A small image captioner, trained from scratch: encoder activation swiglu, encoder depths [2, 4, 2].
Rows from block 4 of the image encoder of a small image captioner, named by matrix and row number. Rows with one number belong to one neuron. Each number is 128 + 32 x the weight over its row's rms, rounded and kept within 0 to 255. All counts start at 0. Numbers have three digits each.
After each neuron's rows are labels from the 100 images, of 14976, where the neuron reaches its largest size: "strongest on" is what is common among them. Only what is clearly more common there than usual is listed. The data: photos of plants, animals and fungi (iNaturalist).
# gate: MLP gate (encoder.blocks.4.mlp.gate.weight, 336x128), inputs 0-63
# fc1: MLP up (encoder.blocks.4.mlp.fc1.weight, 336x128), inputs 0-63
# fc2: MLP down (encoder.blocks.4.mlp.fc2.weight, 128x336, transposed), outputs 0-63

gate.4:097078156122086222183101136133045128140187137139148155112126134106129120135173082115141126092140126098183117102093137185165139196060123134109140172143142129161141171103115104150093169115131149
fc1.4:138149132145084123088150145126152119163125069127149133133175095104127138146112109114089181083067159124160104087132159179085092133121092132143146128136192139115135094146072157096105144066161155
fc2.4:139140180103122099100157127108126100153091189104121091082168110134114087106113129139077157126083199150145101096108163110133135183139112144122113155133151080070125095090141048117128145174116094
strongest on: class Aves; order Anseriformes; family: Anatidae

gate.211:123086174180069132068091098094109133113100126131109165070138115074112153083166060061192133129145160109155136100149112185103145132087116113146143159199171126138133105125125178188107106104139176
fc1.211:153127124133096093112058051137200133109176141113054089092106181171089093148139156110128144147104104112147100141164108147182186132110167184137072091113168099108181083121118142176190137127136088
fc2.211:088085147163152110098140144072128131149108140050186138052123105182166132167080167108136096115089156149141098100167122120074117117126142180103129147132104114132088129119151132131064112139106114
strongest on: class Insecta; order Lepidoptera

gate.163:082091156131116152125087106068118130170113161172143148107107150075175170147099136162151128154105115187104139192042199112156136100071133097158134100154155144150111154167146165160151132169125168
fc1.163:117138094095172123173061161143119109201086142134124134162158129150078088176125166144045154119120119169079146146138159137117149113159173166118131172155058127109175126084169154106089167115054167
fc2.163:091144127110123067171219130160104133174104156108131124107155115188151133110137115094125097130043199165126094121114140137054150102115114187196181166065114145139139098144159155139139143161119132
strongest on: class Aves; order Passeriformes

gate.25:147099115079123140127100142140151132080137061111089090122133112137074152091143080118079190140080121121140155129087154088125143181137128184124082110116161095118102127164093057194163111102098143
fc1.25:133116123150105126095090185091145109117146154105100145124190104089104146159125130080073207125068139166081130107221209121114110116161063137124083109129120107113127119083134154165185138131134093
fc2.25:137130073157143113153121099163104169112114156144148171183151136068098077098141172154163126086075093104139093085097085165068159158105187083165094152159095154117025084136101153157127121113089139
strongest on: class: Aves; order Accipitriformes; family: Accipitridae

gate.119:114123156124117153165087110108115104123168095165096088166145168126097111135179111152130144133150116191074212173115167135187179165085067092141116160114163138199110134089101141093079126176112130
fc1.119:129099117106124148135110104184094130101175148061081108095113169173146103196191129157141140112109127142181150113114134158135131112119169104094093102122095084127127130164141068173095121155146180
fc2.119:130170138131080086174096187145081070122125155142112130141180127102050122116114112177128153110113101142152166131134045139168176117131135115110038131115150128157136096098112072124171158107101150
strongest on: class Aves; order Passeriformes

gate.271:193132070178102139121085093131109092108109178158118138097129106154083061123182122152107178166160105144091108099149135131175163098142147160066124143112142163146134190067115068083079084073104131
fc1.271:145126144136146142152148125146110143065163119175086122089193163203149098130122134184106101143183132130152098166151131114097107113131142102118144119097136145139110129051143108127094131115112153
fc2.271:173110173185166100139113082144158135136110070092152098137028076110153122109116134135071102153139118100137094141101100134076139117145165128079133115075134161120105148100170092131121092190180162
strongest on: order Passeriformes

gate.71:139146108142077178105137117119112108106137143130091102135117156130176142116137101175094080105173135140120156128114129075143156152127112084136146188166119096170102102176161070115105096162093135
fc1.71:186109110152106085107133118186159138116109138191141077122198100137112097127141175160115084088135089110087137082107149114197111179123111174169141115155133129164098145155141137149096146092134110
fc2.71:122100124179159097141182179069131081180075139172138136149187132151186110122125183172123104156100177140137114152147152134099110125128159130118091135150141118106132153122100188120179130124071095
strongest on: class Aves; order Charadriiformes

gate.270:179089136115146066088111167111146101188147178141130132124134150091080119137174133103106083115138103147175135144140150105127173069062179127148110114136089148168072160096145154173133155188084108
fc1.270:123129149134163125128105144086078139121131046134131153171095167131125136157124130153133157186135092195195152175174089049108149120115138156080075158137183119157136095105127123115103186141119177
fc2.270:139174071127141090181142121189105147083089126201152174190135152073126120089151112214116126081129095113162165119147122123144085186071111076148123135138111155138109115162151153134086085138107126
strongest on: order Passeriformes

gate.255:100152174147148122151057137107145114164153138123109144113114128139090129138109096067077147121127193126112140112176141125166121121185142133085145064120138114119160080070105139156164181186133182
fc1.255:148133204187090148140126155133119087141115181131104132064122077096144127157095103119145170170130163152156095081150099160124143116127096110210117099110152136147180135115120097163156087093122136
fc2.255:090114081072185108076194133180146048124087079117162130133121150162173138122128070131108074126159154101108137107095175134132121111114138126123183079117162132192144159074135142154134094101163107
strongest on: phylum Arthropoda; class Insecta; order Lepidoptera

gate.69:042114161144109132225101134153141106126092134108130091107145123106113092170131093118102120203071108123141089157103075118145075153133138091139101178088123174114096080119121110061125147100110131
fc1.69:165226137098161172113141118174093146152097123120123170104131137062142073102150096115075108138168169118106105143135156140181127145120152112120109186054189100120140170149148077134142093161068137
fc2.69:091085182129189077111152153166113098085120119142073214142121071115120105132128137157134116098116103117227136139205091094134157108121129126097106142107175117115147139100120164116137093113119150
strongest on: class: Aves; order Anseriformes; family: Anatidae

gate.258:087112180155152094178104076128064090137109117128075089128114148125126161120149054078116125143187163095125149121138124127114115133185145147178109057133154129097082180107154059131122165100121139
fc1.258:121179126158109193133099136126080140166108116062127101109091124082134086147093128168118155154088154138093087089116148185082137159141134127149184147109177109154128172114120154138122100188141195
fc2.258:145151113138115174173160108167089141091170112121151130102093107117090156110131096154168155120165109133131124097072107107128124097150042143097112059155132063147208161144134133144123133080156156
strongest on: class Insecta; phylum Arthropoda; order Lepidoptera

gate.30:115132157175092133139112066088102106155146094169182134136087138144106116131137117115170125125082132150135143185122102104153107120134138099130125198072097190105121084118109075091103125158160204
fc1.30:131150149121022130162076188134112139173124107205194128075139135135111069173108098103134169112081100147114111151163107122149145155129118096196134145138113148134056116096092163181137139128197146
fc2.30:150150106124157146119099078120107126123070077088056143188160148122134111128180114154130155140157120112159116152151115094151121115064145090134131116147127138167136112133091174133151064158155115
strongest on: order Passeriformes

gate.263:166173133150119121151105084107113082181149132134096099125121169150114074174092165149131127109114097201110205121087119112165144130118196112085129145110065116155142150117113160128086108152099168
fc1.263:143095138131085131164099108133147115117144107089108175144140094071142130123112122077093097135166082184124154142119112182111129113121154104143029165207125141100099153121094159111105174102074090
fc2.263:141099116119161122121153164169147092061115147108167140130146105136082145082141123119090083136110141095155160125146128115126148137098064076184161127165132081147134083094156109135074092149204118
strongest on: class Aves; order Passeriformes

gate.133:100144098148155123150087134131095097100153166100159173092161116114098102156123140139085151069095172138061141162148190099145110152156052153131084068137121099133105107130141134153105104113130089
fc1.133:119139114141112119175119102096141069121093106111087116107158126211088144101136097158118163069168145124158098127161111052081068163138144166141134144100163088084153081180158164126117158122113143
fc2.133:103122096119108138173079078128073182148112083136149182117189123126100089135116132163148140019101110159167098141109151089058102128097173137089122178143153085087125100156101144142144125105124129
strongest on: order Accipitriformes

gate.165:090117133187089173146135166200091154081164138084124185139142158130136114140138124161097130139151104109120103155104158137161165175075069105096135180097172128137124124153143132075076146152100170
fc1.165:106136081134138110170098158134155109106133067186096135158122161117149172081130066141091119098067131134159095113124135132109137110076075120114077149184128115121123135142117147102101144066051129
fc2.165:113123144125123149124095096144114128098112148129117155162136127107098124111151143181133084068140079129201119212156133139126135164058136123089089156122123130098144135145110161104140126093060115
strongest on: class: Aves; order Anseriformes; family: Anatidae

gate.278:110074185143094169108126227143078173131157092128139165139171149052123100086073140132158159146150128119124095123106147202118148141111168087120111104137146100121141166090119165097181123129167115
fc1.278:105142141155079176173117096175108154180127072115145138179164112076095123088087104095159079109073139161149106100093154178133175177155090095099177103129184091108113167129113119135088169151150141
fc2.278:177158075146120131137129131102131137112113125156166126099175127079108125117153096210114067076089098111119147157141154148106107140096168069112178186181133049107116137113168138083077114108098114
strongest on: class: Aves; order Anseriformes; family: Anatidae

gate.335:120148109089167148142124122093158017163095129139128117070099154117096119129171126088183075130174120147132164111129064082153111156127140106169119180130138136144169161090152128117098120085072134
fc1.335:035136100082161135086135166121133130102162174099149115082116120152149106189131192138167105140128130104078170124094081086113077135118049104158160126083103106062119100120098148167092110118142157
fc2.335:161116082078166138105128138119170053107102134155153143114173198090137117127170063100164094141163110146146175151125188133133171183140113061145117128200099163163156111137156118095117123142165113
strongest on: class Aves

gate.121:097162122135157152110056120107116109122152149147117142068130163138070138104093188179148160098132130139144170147118145111123130129089149101068077106135146091177100116106171154112142140132067196
fc1.121:160133099155149079150194127144091124106095101143143088074134129169118120129123095143093085113190107106064078097127134076134144181074090203079126070138122108060140103096114118110085174091138134
fc2.121:111199133152114190119093208151173171163136144150078161100141109106125096197139108156142078154171077104142084124148140093141056142110115089129120120177123041156166133199086153087112118142134110
strongest on: order Passeriformes

gate.234:108128124140102125157095132147123134164122100065108214055149088141122121157177123129126107152104144119176134125136090165143134101145134161111104088153105119109133077103090094138113118144115186
fc1.234:122177171129157109095085096152121098083118187116172191084098117098079068123172086130151129175125126175147139111166132081155131108125197138137129073089119109116140086158120131082131084144110083
fc2.234:123157150118173140075161104105069148127136138130134114234162158113083159125111158136155092103144104068133145106112112159173101111152094107153121120132134180143130150099149148133111145106144154
strongest on: phylum Arthropoda; class Insecta

gate.257:081148178126157160146125042163069078130138158155119112156100141144104127144130123142172091088183177117072200151075106094153128122169155109075156089063114119183114170162125136136110177141100108
fc1.257:148118079096098157141128195158060185154146105142091150080133148159109169160164120149134106103097096114161083099158136094140140157106152171134096170101133102121149131095104069184074123133102124
fc2.257:170122134124148137175139138178160086108166156128091113135140143102127140144155124160209086159209071050103160092139105066156119135133142129132097096097132101142115161095109156124149070116158154
strongest on: order Passeriformes

gate.42:159159161125133111176122145157127093085134135125093048066098144150173129132150117106140112066130171114124113075104104180079097135165097080175093115142144208137083138122116124103109130061111108
fc1.42:150108119075176155160153169150090119094141129115108139093123111153090172104139114131114130079184084121212103075060097086149111138092114128148138111127105169088140172098162121143130113150091136
fc2.42:097087114151115103109168064081113130139166117104093173113189161177111131133127166125119089104145135118152139128157162097098078172108141143141123165165156137105108147166142148085160096137107135
strongest on: class: Aves; order Anseriformes; family: Anatidae

gate.208:086067176172142160090122057083081132079126163102083103146105148132135142103126138123109166104089094133184150151168129104122167114121127126106111132112173134157083139087118132136132105107138161
fc1.208:074128127156113203128165147174083162143178188150060224138166109116164171163123122121136127133131168156097126144116102144097141150091158089136063139128170173123111118132140168168090136066109100
fc2.208:106129116083155089164154143150113087116134136103114178081122170079077137141126116186144145070095126108154175154134118090166181121108091125090107077098137129118133070146121123105134129114100084
strongest on: phylum Arthropoda; class Insecta

gate.225:161087118109136077107066080108073073114124127161183051136064136165104155155143133139129154110140108143145163149178138174104164090183168154121130110191140102163168090109093148173124119110106129
fc1.225:142081156141134136074143103111094212139138116105164162057160194104117176102143133153116133171107087130096121094124150119149071122138109100136122127097124116091133099126157152142143111149179179
fc2.225:118170147180132202123074093096131216172175100130116131112080103125125176117118166124105130140154111177093084101082141134096122125119149099136112165169101139096157140212123122078100134156114205
strongest on: class Aves; order Passeriformes

gate.153:148101164195125114105131073130102129185136084143127142117135181133114156149156080090102157115127139179140212129122157132161154146116171104132120148041127120183149171141166158113125124142104146
fc1.153:132124150159141132129066199121129088187104162120136157134097148151086075126091160063111115117063152152078155099148111163060165121192128128123173076146158163108122069173107081131117131124183102
fc2.153:172093096163127160119111149096173158159155090083114061158133105134157104185141119130153126165124138120077102156110164140119095150141120108128130157175105088133118109163156133151094114126162175
strongest on: phylum Arthropoda; class Insecta; order Lepidoptera

gate.83:089128174146151113087163090118119127099138174088155121109097153126113164107117134126123160206159158116198138138181130108168168048128173122115093136144084164189135080087121126075087106095157111
fc1.83:094121134160094159111152110133128103207087124083123051070134136173106095151150145201144175098095106108109171138133116116159056168135136133120157154109108166161061115146104175123094082189159128
fc2.83:150165220094100153127139116133113147120167114101123115170108133166087135133121107116152141132127128138077145131082140127148187132141107107090135124138140143108122128170148083118055146091162183
strongest on: phylum Arthropoda; class Insecta

gate.316:131087153152102169115120155127111124116121103073127171124177090132077138109167046051063159100108156134114107063121118121079173122179122142161123195134156071116121140120167134103107146166077117
fc1.316:111091173118125136172110115122099127111119122095137139147094117090139194106108107113095178134119118136142112093154120150078121127098102126115120127198099135131090108104152122131136128114155153
fc2.316:164201107077123103130138104129164180085167144134104092131115113067027180069130111119140124140172109153095142083093113169116137160146100088154120072154103152131122141169134106153183118105153127
strongest on: phylum Arthropoda; class Insecta