Weights of a small image captioner: encoder norm rmsnorm, decoder activation gelu.
Rows from block 3 of the image encoder, named by matrix and row number. Rows with one number belong to one neuron. Each number is 500 + 40 x the weight over the matrix's rms, rounded and kept within 0 to 999. All counts start at 0. Numbers have three digits each.
# gate: MLP gate (encoder.blocks.3.mlp.gate.weight, 336x128), inputs 0-63
# fc1: MLP up (encoder.blocks.3.mlp.fc1.weight, 336x128), inputs 0-63
# fc2: MLP down (encoder.blocks.3.mlp.fc2.weight, 128x336, transposed), outputs 0-63
gate.164:442452485533483475505472471477557472412452464465476443497523536452503455548542533549544548507612488563497483469499528479490478510504487500474408487560440510526505492470486476544528468480435463
fc1.164:493558579548571443523503539569477510516465527537517543510513504513456485498537555458471513560509438479428511463480472509438473450441446512453471522526566467481524459538486521540511503497536540
fc2.164:488499443511499503433494535507508466514485494514556520501505543540532470446526395487502472502474526551470503539519508577519481508515527495535488467430469482479493509458563480453475406574528436
gate.165:496552532519479465469487528459423474482496489539515403551538541514548539404514489520500433438499482392563444469583430537523465491571503509525535466432494510521444432454501498529547457451469547
fc1.165:445540492517423497493445505467524413419495480528472533491521540502540464490494462513517487533505451461487569505547495441577487493513482550511529465525558478527557441529505418526485499452510549
fc2.165:448514523514509493410450457486551466487486474587450462507486517473539560534495425379491534548513500515433496488431527514536515494527465479483566465488494526504501527579539405530557476514586470
gate.166:533522523510476559548521504475450511537459447529464528464472465479465533416447520573532454492538451436494573560551499503496553491472453521500502417525484491546428548525525538509506490507478542
fc1.166:553457485376498487543514438578487503509560423482445533531457529513458470532468539537537450611480495517463486504521539505524516481497501429503532499471511455418445499440515541404518461495530458
fc2.166:518493473527448479469596568539502438535533519598487535485529518468525395505469476504544387476525456484531535488531511491523465479528508469502476500569536394561499486554522526535463552478473496
gate.167:504516526473507548516500521484545507465539503560498500551447505537505490538520528422452546582513555462461548473502545453456483532484476509522488497544503459493568512550380528449566418520529515
fc1.167:571494547478521493512565476429553481507473460587413482475507510539462472460555505544507539481517566504486399500467492462485428459470568465506442378510490450423494482523465374466520526585476448
fc2.167:504521566435424457572465494429503553526502495488515453529503486537496531496510424439473518476504458485528446510488508530506433474497570523432450482547547528430542493547526499541531569471514520
gate.168:543560498481556569458551447445501534562497537530446481440507494428459476478447502479500514435516561502519450434514562511582477534530551534436550489555505564480490475487388519595543488500563528
fc1.168:477464494455445437527458512440491513400494533542505463493426456488509483524506409499547438451502456511485557508493556444472492450503436487485513439479519613461494506494540468520497491523529460
fc2.168:562486508486515482424427506450470481517470425523497489486527522516535561531508456469514508516517525491449417454512444473491477533538594521488449501409465495517502528414462508475417453562460481
gate.169:472597486545436448525589525465491512506437541503519425467467498462447459440528469488486519469521567472459517536497538449488481535512545515575543487510517458540497446524452457504482562494488503
fc1.169:442533535452551554539539494529456530428485573521500520450479543539547468519564521508463448563470428524494509439547456590515475457524434563411447481468563509526519472491491491474468499461528519
fc2.169:442463557536479559550447543484499526511506533513478489554513439569509541523445551470568573481497462539517443478446433410535556450521485568507515421509493459533544519519462466470470552460482466
gate.170:486498519428531530525478485500545507439546462441431455611429449475451536542518464489505419543414521486499427501473474492408500465440501543520541520565480516499575504506488574457467537499491464
fc1.170:554485470471460521499552539494474440489430430489466532463483487492524484482456555397521499489600531541535503522563504453538473453553519492525498589523483529445533546459509512460491455487451451
fc2.170:560441483514440514515442536471496499450536521572463461575480528504496447525505557535515512474554469535514496474515444514537461482550538444451520562565515502509497540545478537521454466415523482
gate.171:499455469457398538555519511497488430485453475596554515536524572484553504531480484564466504531468501536465453528479446516474438430510491511495497500496490490525497470511470426534464545573482440
fc1.171:489488516468522578548538532525439466404426523509455441496538601422456491561543582487532505469526522513503441507524546500516446518541540535489440455482478496479461529513520502475481505517473491
fc2.171:515526542488458507440519548517559493545520499446592469529526435522532541526451574464477515562520521578456531475511543498460453529473552543510487470436474452517448485527548494514495482485579504
gate.172:536547489524495588522484516426522608471544498546512475545453499467522525480480398460476507544558556490499520468530446492485529507533486483509528553518456510469517573463532490476499517497418484
fc1.172:516492476478596581475538499527447476550517445496490528554498562487476483435575447550548531551504554484469455589559551457385443454464532451493450417475542522484502420553486502493556484424533536
fc2.172:451562450497455510520480443462433508518476517458459563515505521463506485523523524480491514436455526505523497463504521502530540485516534480564548531545503523400482449540508504537507530583431436
gate.173:511523508472446474519584537543520470507480524591501534537519499569538442388542538486546540509535523526491537544525514477496514433531487502520483503544502464429606475461428501510548460476487561
fc1.173:529502522517541505518536562448459526454537531506465472501550534380482495447501542566439601469481517546486528514443536470481552466419492496521429462443501535474464434470540534509558524462519549
fc2.173:472482550466581494524508514504570369511512492494515511495602488528506451547505497479522473444519513516499560510488473527548484525483440503456521444534531516556518477554449491482532528589527566
gate.174:515486491492498517480474521554552447515455573491605522495525527527547488438465491475518576564539482452416500386455440498517476459479433455442516506475559407516474473463527467452471523584566497
fc1.174:584562544488447514519526514520485456492567545487455520463482478423410505519528547565501467476532581436560432530530517563538470516525643499566568442470456509470524428548487530442543502481454542
fc2.174:427435539529538508436463473441544521504476487442622459446433470555570430498521517452471525525524536495438458510466479482531487537467462561460546505498437557493540444511531490517445478486561515
gate.175:491501514528513534559492553467438480513512523509480565525493504482563514469535494581517517500527453516471501482531447431456491527408444460427415447442485488487455478459494478537479419524569521
fc1.175:442549445468497454475504510508551508500544477560560446486564493529469493484492468451423539519446569486524458462533545542507506555497466573485580475505447511557502517519512464479521489559486516
fc2.175:420503523480538501545479524513455526458452547508512443524465419602459543528500528490500539512460496469496533412477442521494476480566532551505472574520445485435474450549531497554440513442523512
gate.176:499547543487517507517552537466492533517482563495500568482468506514408474489494398491499421446491502533446530469463544576446441504490502501571532466525483579445452521515394454455403523429489516
fc1.176:442450482445494434504447538440475560487527482512552474540542435464511543535549551506543414496417458548481518535446513528446506478470486456508513431533511490551443452497501482536527553563501460
fc2.176:532467508524482608463562435460526530544520475523564451483517486497553495581513492495495498524519482469494448536458606524448484514569522561524512439568514503405469522472419490564553511441513479
gate.177:552537441481542532446473548515533551524491472568530466444483571527560458442524473484483554515482532465419503493541550526487471449455582505493537478418430468444451473525492450554596433436415515
fc1.177:439468483479448476482441503398571518485498478564552512465532483435502485495499508511461539454509523521511448510422533472467547420460500472514410486538484487570451576476490540480470510537538586
fc2.177:506442446570471499516517489567486451494564559472502565390529483539505457546545544467494493501464522560471541456506500470513467470471464471470445491510503481554464461470481569493492425525477466
gate.178:494490469512572527408496487495523535503510505525486470555474549524409444530509520486537475570510453455478465447498432434484499489438445402521560469527492429548542493504487573538570495491477492
fc1.178:547506554535448489464555464472511502481482501468519542547544500457534469572542517554583550533478529492489507537466514507555473490411558527502591453573478461501525531515533547523508545452552486
fc2.178:450519476488514438487528465468463440530495493591493514529439526487543490517467435560549511501452495525485553451538511512540509476511485434514455483482509478569591585472530489468540566514552476
gate.179:531508534546491514527480516555493492493464443541425520485472447541490468517549504503463495496440504471556566528557489477490541486525558480499542497488486487470529499472478482471413550504533483
fc1.179:518542496495562532494542509566506473524503500481500495541518548604453539500556548510506539534530513469537452419510547521483522535503533562470469497460520447435427526466482497522482525511491496
fc2.179:466541508468444506547498533470495548476517521534453464562450478509459530481454545522552565505513470460495512470428465514464524510518527539507457481576565441482531555544498442476506540449504465
gate.180:491506453500477494449513490548490509465494478499545539559466455462531559512511523458544531501559529514519495439474447496514532505543489512491526469467496415469541454481478480395447446499481459
fc1.180:496559502510491550568468470514480500554487483500473522468479501462411542484476469458525425468492462554497482461508528471421519529548516519486507537478470474525448519471524475481505443473476482
fc2.180:460511443459484548492428562507511509552502472466510478562405448575482491524505536507479490494511476459536504487504456536538524523503540520488451514554490556502461520505509513489500511504462498
gate.181:489564508481415500543465480525503600531577457588498407489477568553450516460507522519502474460520485553464566542456485500456459457421539470487543481425522434517526505459481540507513498568532516
fc1.181:450442483514492479402580481501464474508528576425493495497520486489516447578530472534467469531548554505504524530469437529478578488436463508521531470550570454543531475517513481492520496525502504
fc2.181:564525532505435486552444520572479437553536457526466467537469517456471443523435454555535499477548473542483470515537469492499530493523429442436439582495532538459473563521527476495567565473499520
gate.182:532516525428498514521517535520448553503483467473485485502544425468489589523445502471457502482530527511445549478537520541548489458553471533495405484545471502472539489551451387550499485572426468
fc1.182:513513487493420497460496495487538468471519474540509557492466460488512478525521526470525565457455469490528436507459420455510482535503491487451488505459546481504511499448530551545578522572522482
fc2.182:468452491510544519472413541493439506520505484544472543512512488423460465534530505502482512476507526453527520528477497541450487475466535531507509553440431504479482480492439442491541503504444497
gate.183:476496451526509463468441497461523498497518396576500551510505491604529525508474569539524488492534529590510519419464550545498492458521491494436507521500516497455535517454568500522468476561582579
fc1.183:481503414383580481490495526477495509504478529581466573526514556512513472518540566425526456521419465467509497542496484500515441498519573506520531516534518514480579484483476496505481507540526516
fc2.183:476490458538578466507503534632450456414500455519450551538521539442525528451532495525470450477559550451600561554568516562452593599435487509516532565541496463486470493457533464457507494528465464
gate.184:500527539458505467516546517536490585477564500489484526519541478467443428441425521570521524517495521480462496511463560478524534418532486416516461594567461558417504476455462549453462498462464582
fc1.184:554466554468537533533553477502539470434507454508566525562510477479494499545478536543489543509547564553489527491477610548512503438515538563461530507520499488440532466502472551503464524434484553
fc2.184:501523559430545435480545565511481494438461553500518545487584473558560526561469505451538471447506511490523490455529537454519565554495463570464505503539495460545495467466474526551433531560505462
gate.185:460539538532489547451477532510423484512491468506445498496509532545509460558515425452538549581453500536495610493471492528503488453513493504479425520479522474517441490483431461541541521546468517
fc1.185:477503540487480539534500456507449409540490493530480478565540503518487566557518468543498467477497511547521561576575579482474505513549516537485475486507488504426541509494504510530480577484491491
fc2.185:439508454538428517484513514510582537573533568448489467456486443491476530530522548496531506506475569569508446461485403446432499480553537516448451478506528494475539441524541513527477532455497513
gate.186:392551512573550539451504493535448490524490489468517506532529513497533536481408592496555491547457492417440450467475506462476461420510471513474424523473499533523515469442512547530509499477522511
fc1.186:584523440497514558460558502548474536481513622544563570538497470446524435503518482560505520466486496545478510451442537544534459438508504539481505513491459492424518506498450565538470462433517465
fc2.186:478532493486562450513482531569507469457490511521478530532515541563518509514550544492573526491516483480540503450586491475538530570480423522490504476532520559535454540454465491500551548547435594
gate.187:453504423526482509446446448488532488478557487480524557483445504485461545505440453607491530491534498497508449458461508520535464442451447436410518459453498477524529474493514535515546464509513528
fc1.187:498491525551473480415459520538528502464521517487558535487460457517521582571513505518549545522543467507541550465471498532507495479507508529467514533509474492538455511501583479467458490496480445
fc2.187:551510521488523536461438508480464516518493499526550453460505527543499511547510479445492560505528482443441538473450515474534539460514445538526502491463507503473520523566507508559534519519558533
gate.188:467550466526536440443517513501540539426474460479469485473556512544454498450495432509501466539526542441513509484548535426544549529514440456481529477465532481500568563445470492563390488505529497
fc1.188:453532515459501513495446448462479463489507502503504479455559475422525477496504496460448504429591494464524431538488471434490507498410524475440491489434553407585537555420514427499473486530561537
fc2.188:577508571476469550535488461530528441492500454530489477466538537506548581576416468465504509554537524484446487441456480525498520472537477505500550533513516471576423544394489463500529510507593517
gate.189:495495525505485462497551548528490535521550556520485494426551476519501533481495452496530503471590519490508565478532468464507467568485480412534512529543497528443462556556493468484456480470527519
fc1.189:486482452497506496496510569493507527482481545427504499493499523506530443506527489493587535500490461539491586599505516529477452535504538525498529430568510548512491458453504457483468471444505445
fc2.189:512519514504487485463504379510487528475529497551459519540514504463492450465538528515487476529509491544489454556596456473456484534474541489466503465437445483506496530519418543467519445487479519
gate.190:541446457450502469477447409521538563473500516422503502511466519540503514573534484564523504421529555484536572504542520600473531463534451505524454551494459488574470544496539480489518452472457518
fc1.190:438449539535493544481501426560515519494497448487480561528443536493490509587481537557453459543490465498469406487553456489517506479473510557497529433516559462454536484611477492525542507589563499
fc2.190:493536458488508569487507459524474485482499403479550523478472557480497473455557449530489528489545542524528513440491550516479512507385513523537473511556517440479457533486456518434551501496532517
gate.191:435517479498502508456528454464523412527519505543562540436465537515553485525480473467465500514490450515456511571473518471475518456505483482506502434497479582573456442515407478545532489507507565
fc1.191:506523502521552552497513544525494504480503524480522537474481519494481473499488442474575454529519474527440496490526514480523465550547426543489456478523505482495444514497470554433502594573441413
fc2.191:587522510519552548463468591503560541504465470500540459504459529513501431487497461498543499486493551488476530521450508554477502522494542564505528481497504457489516502543489513501483517534413485
gate.192:473511516563410484495533534516516513511504550484493472486544578558556585485480529533501543446448455540542516563527500445509462518506519493522494470506520550495470538509447463499465488462550423
fc1.192:527503491444470505450509470493543479474512504526465516569457533532501515501462563477445471522493468497529376488482390559504525548570545498532544538476487470500553519511427561463441475499480400
fc2.192:529474482532530476473450597495428540525539501488490515416543470533531539560515492516541505515480556565480503468498511469480455435524537509497465470502514459598486557477536500493533506540457436
gate.193:504546514494527524576492470480465443531458400508505529548534554506526446485501552486525443493531473443493507499430490518548532529456469503520531485478487441585483475485522462549557542497399580
fc1.193:447482568534460497525572503505368496481551527461504477479504491458448510445472520505503466533511565468486486565538428460518549532460474502525432471494446511478509539530562443465514563485462497
fc2.193:542525510481516516479534555469585532486487458578513422495490523494521524503539409514464508510544470531444499476489488492489528454515475427480492539512509468463490522520571476543468486463480461
gate.194:446478517511582565500474610433515515471499539513545541471516525492560504479507450458450579516480477473507551421530483513522417493515516511493468519537482483538514596525469547564494509526523505
fc1.194:480465497522533453477444552522512512541483514466570502438523482532545522559490496457506509498448506539410610473504495491530509436418538504450525548505497462537479489523555501496499485515585437
fc2.194:510475464501504471562442517550432438526510455536370553566528557462459473488495509496534475465448484447532538480493485528498595510520528439445509536437448516565445454491488535483494491484460512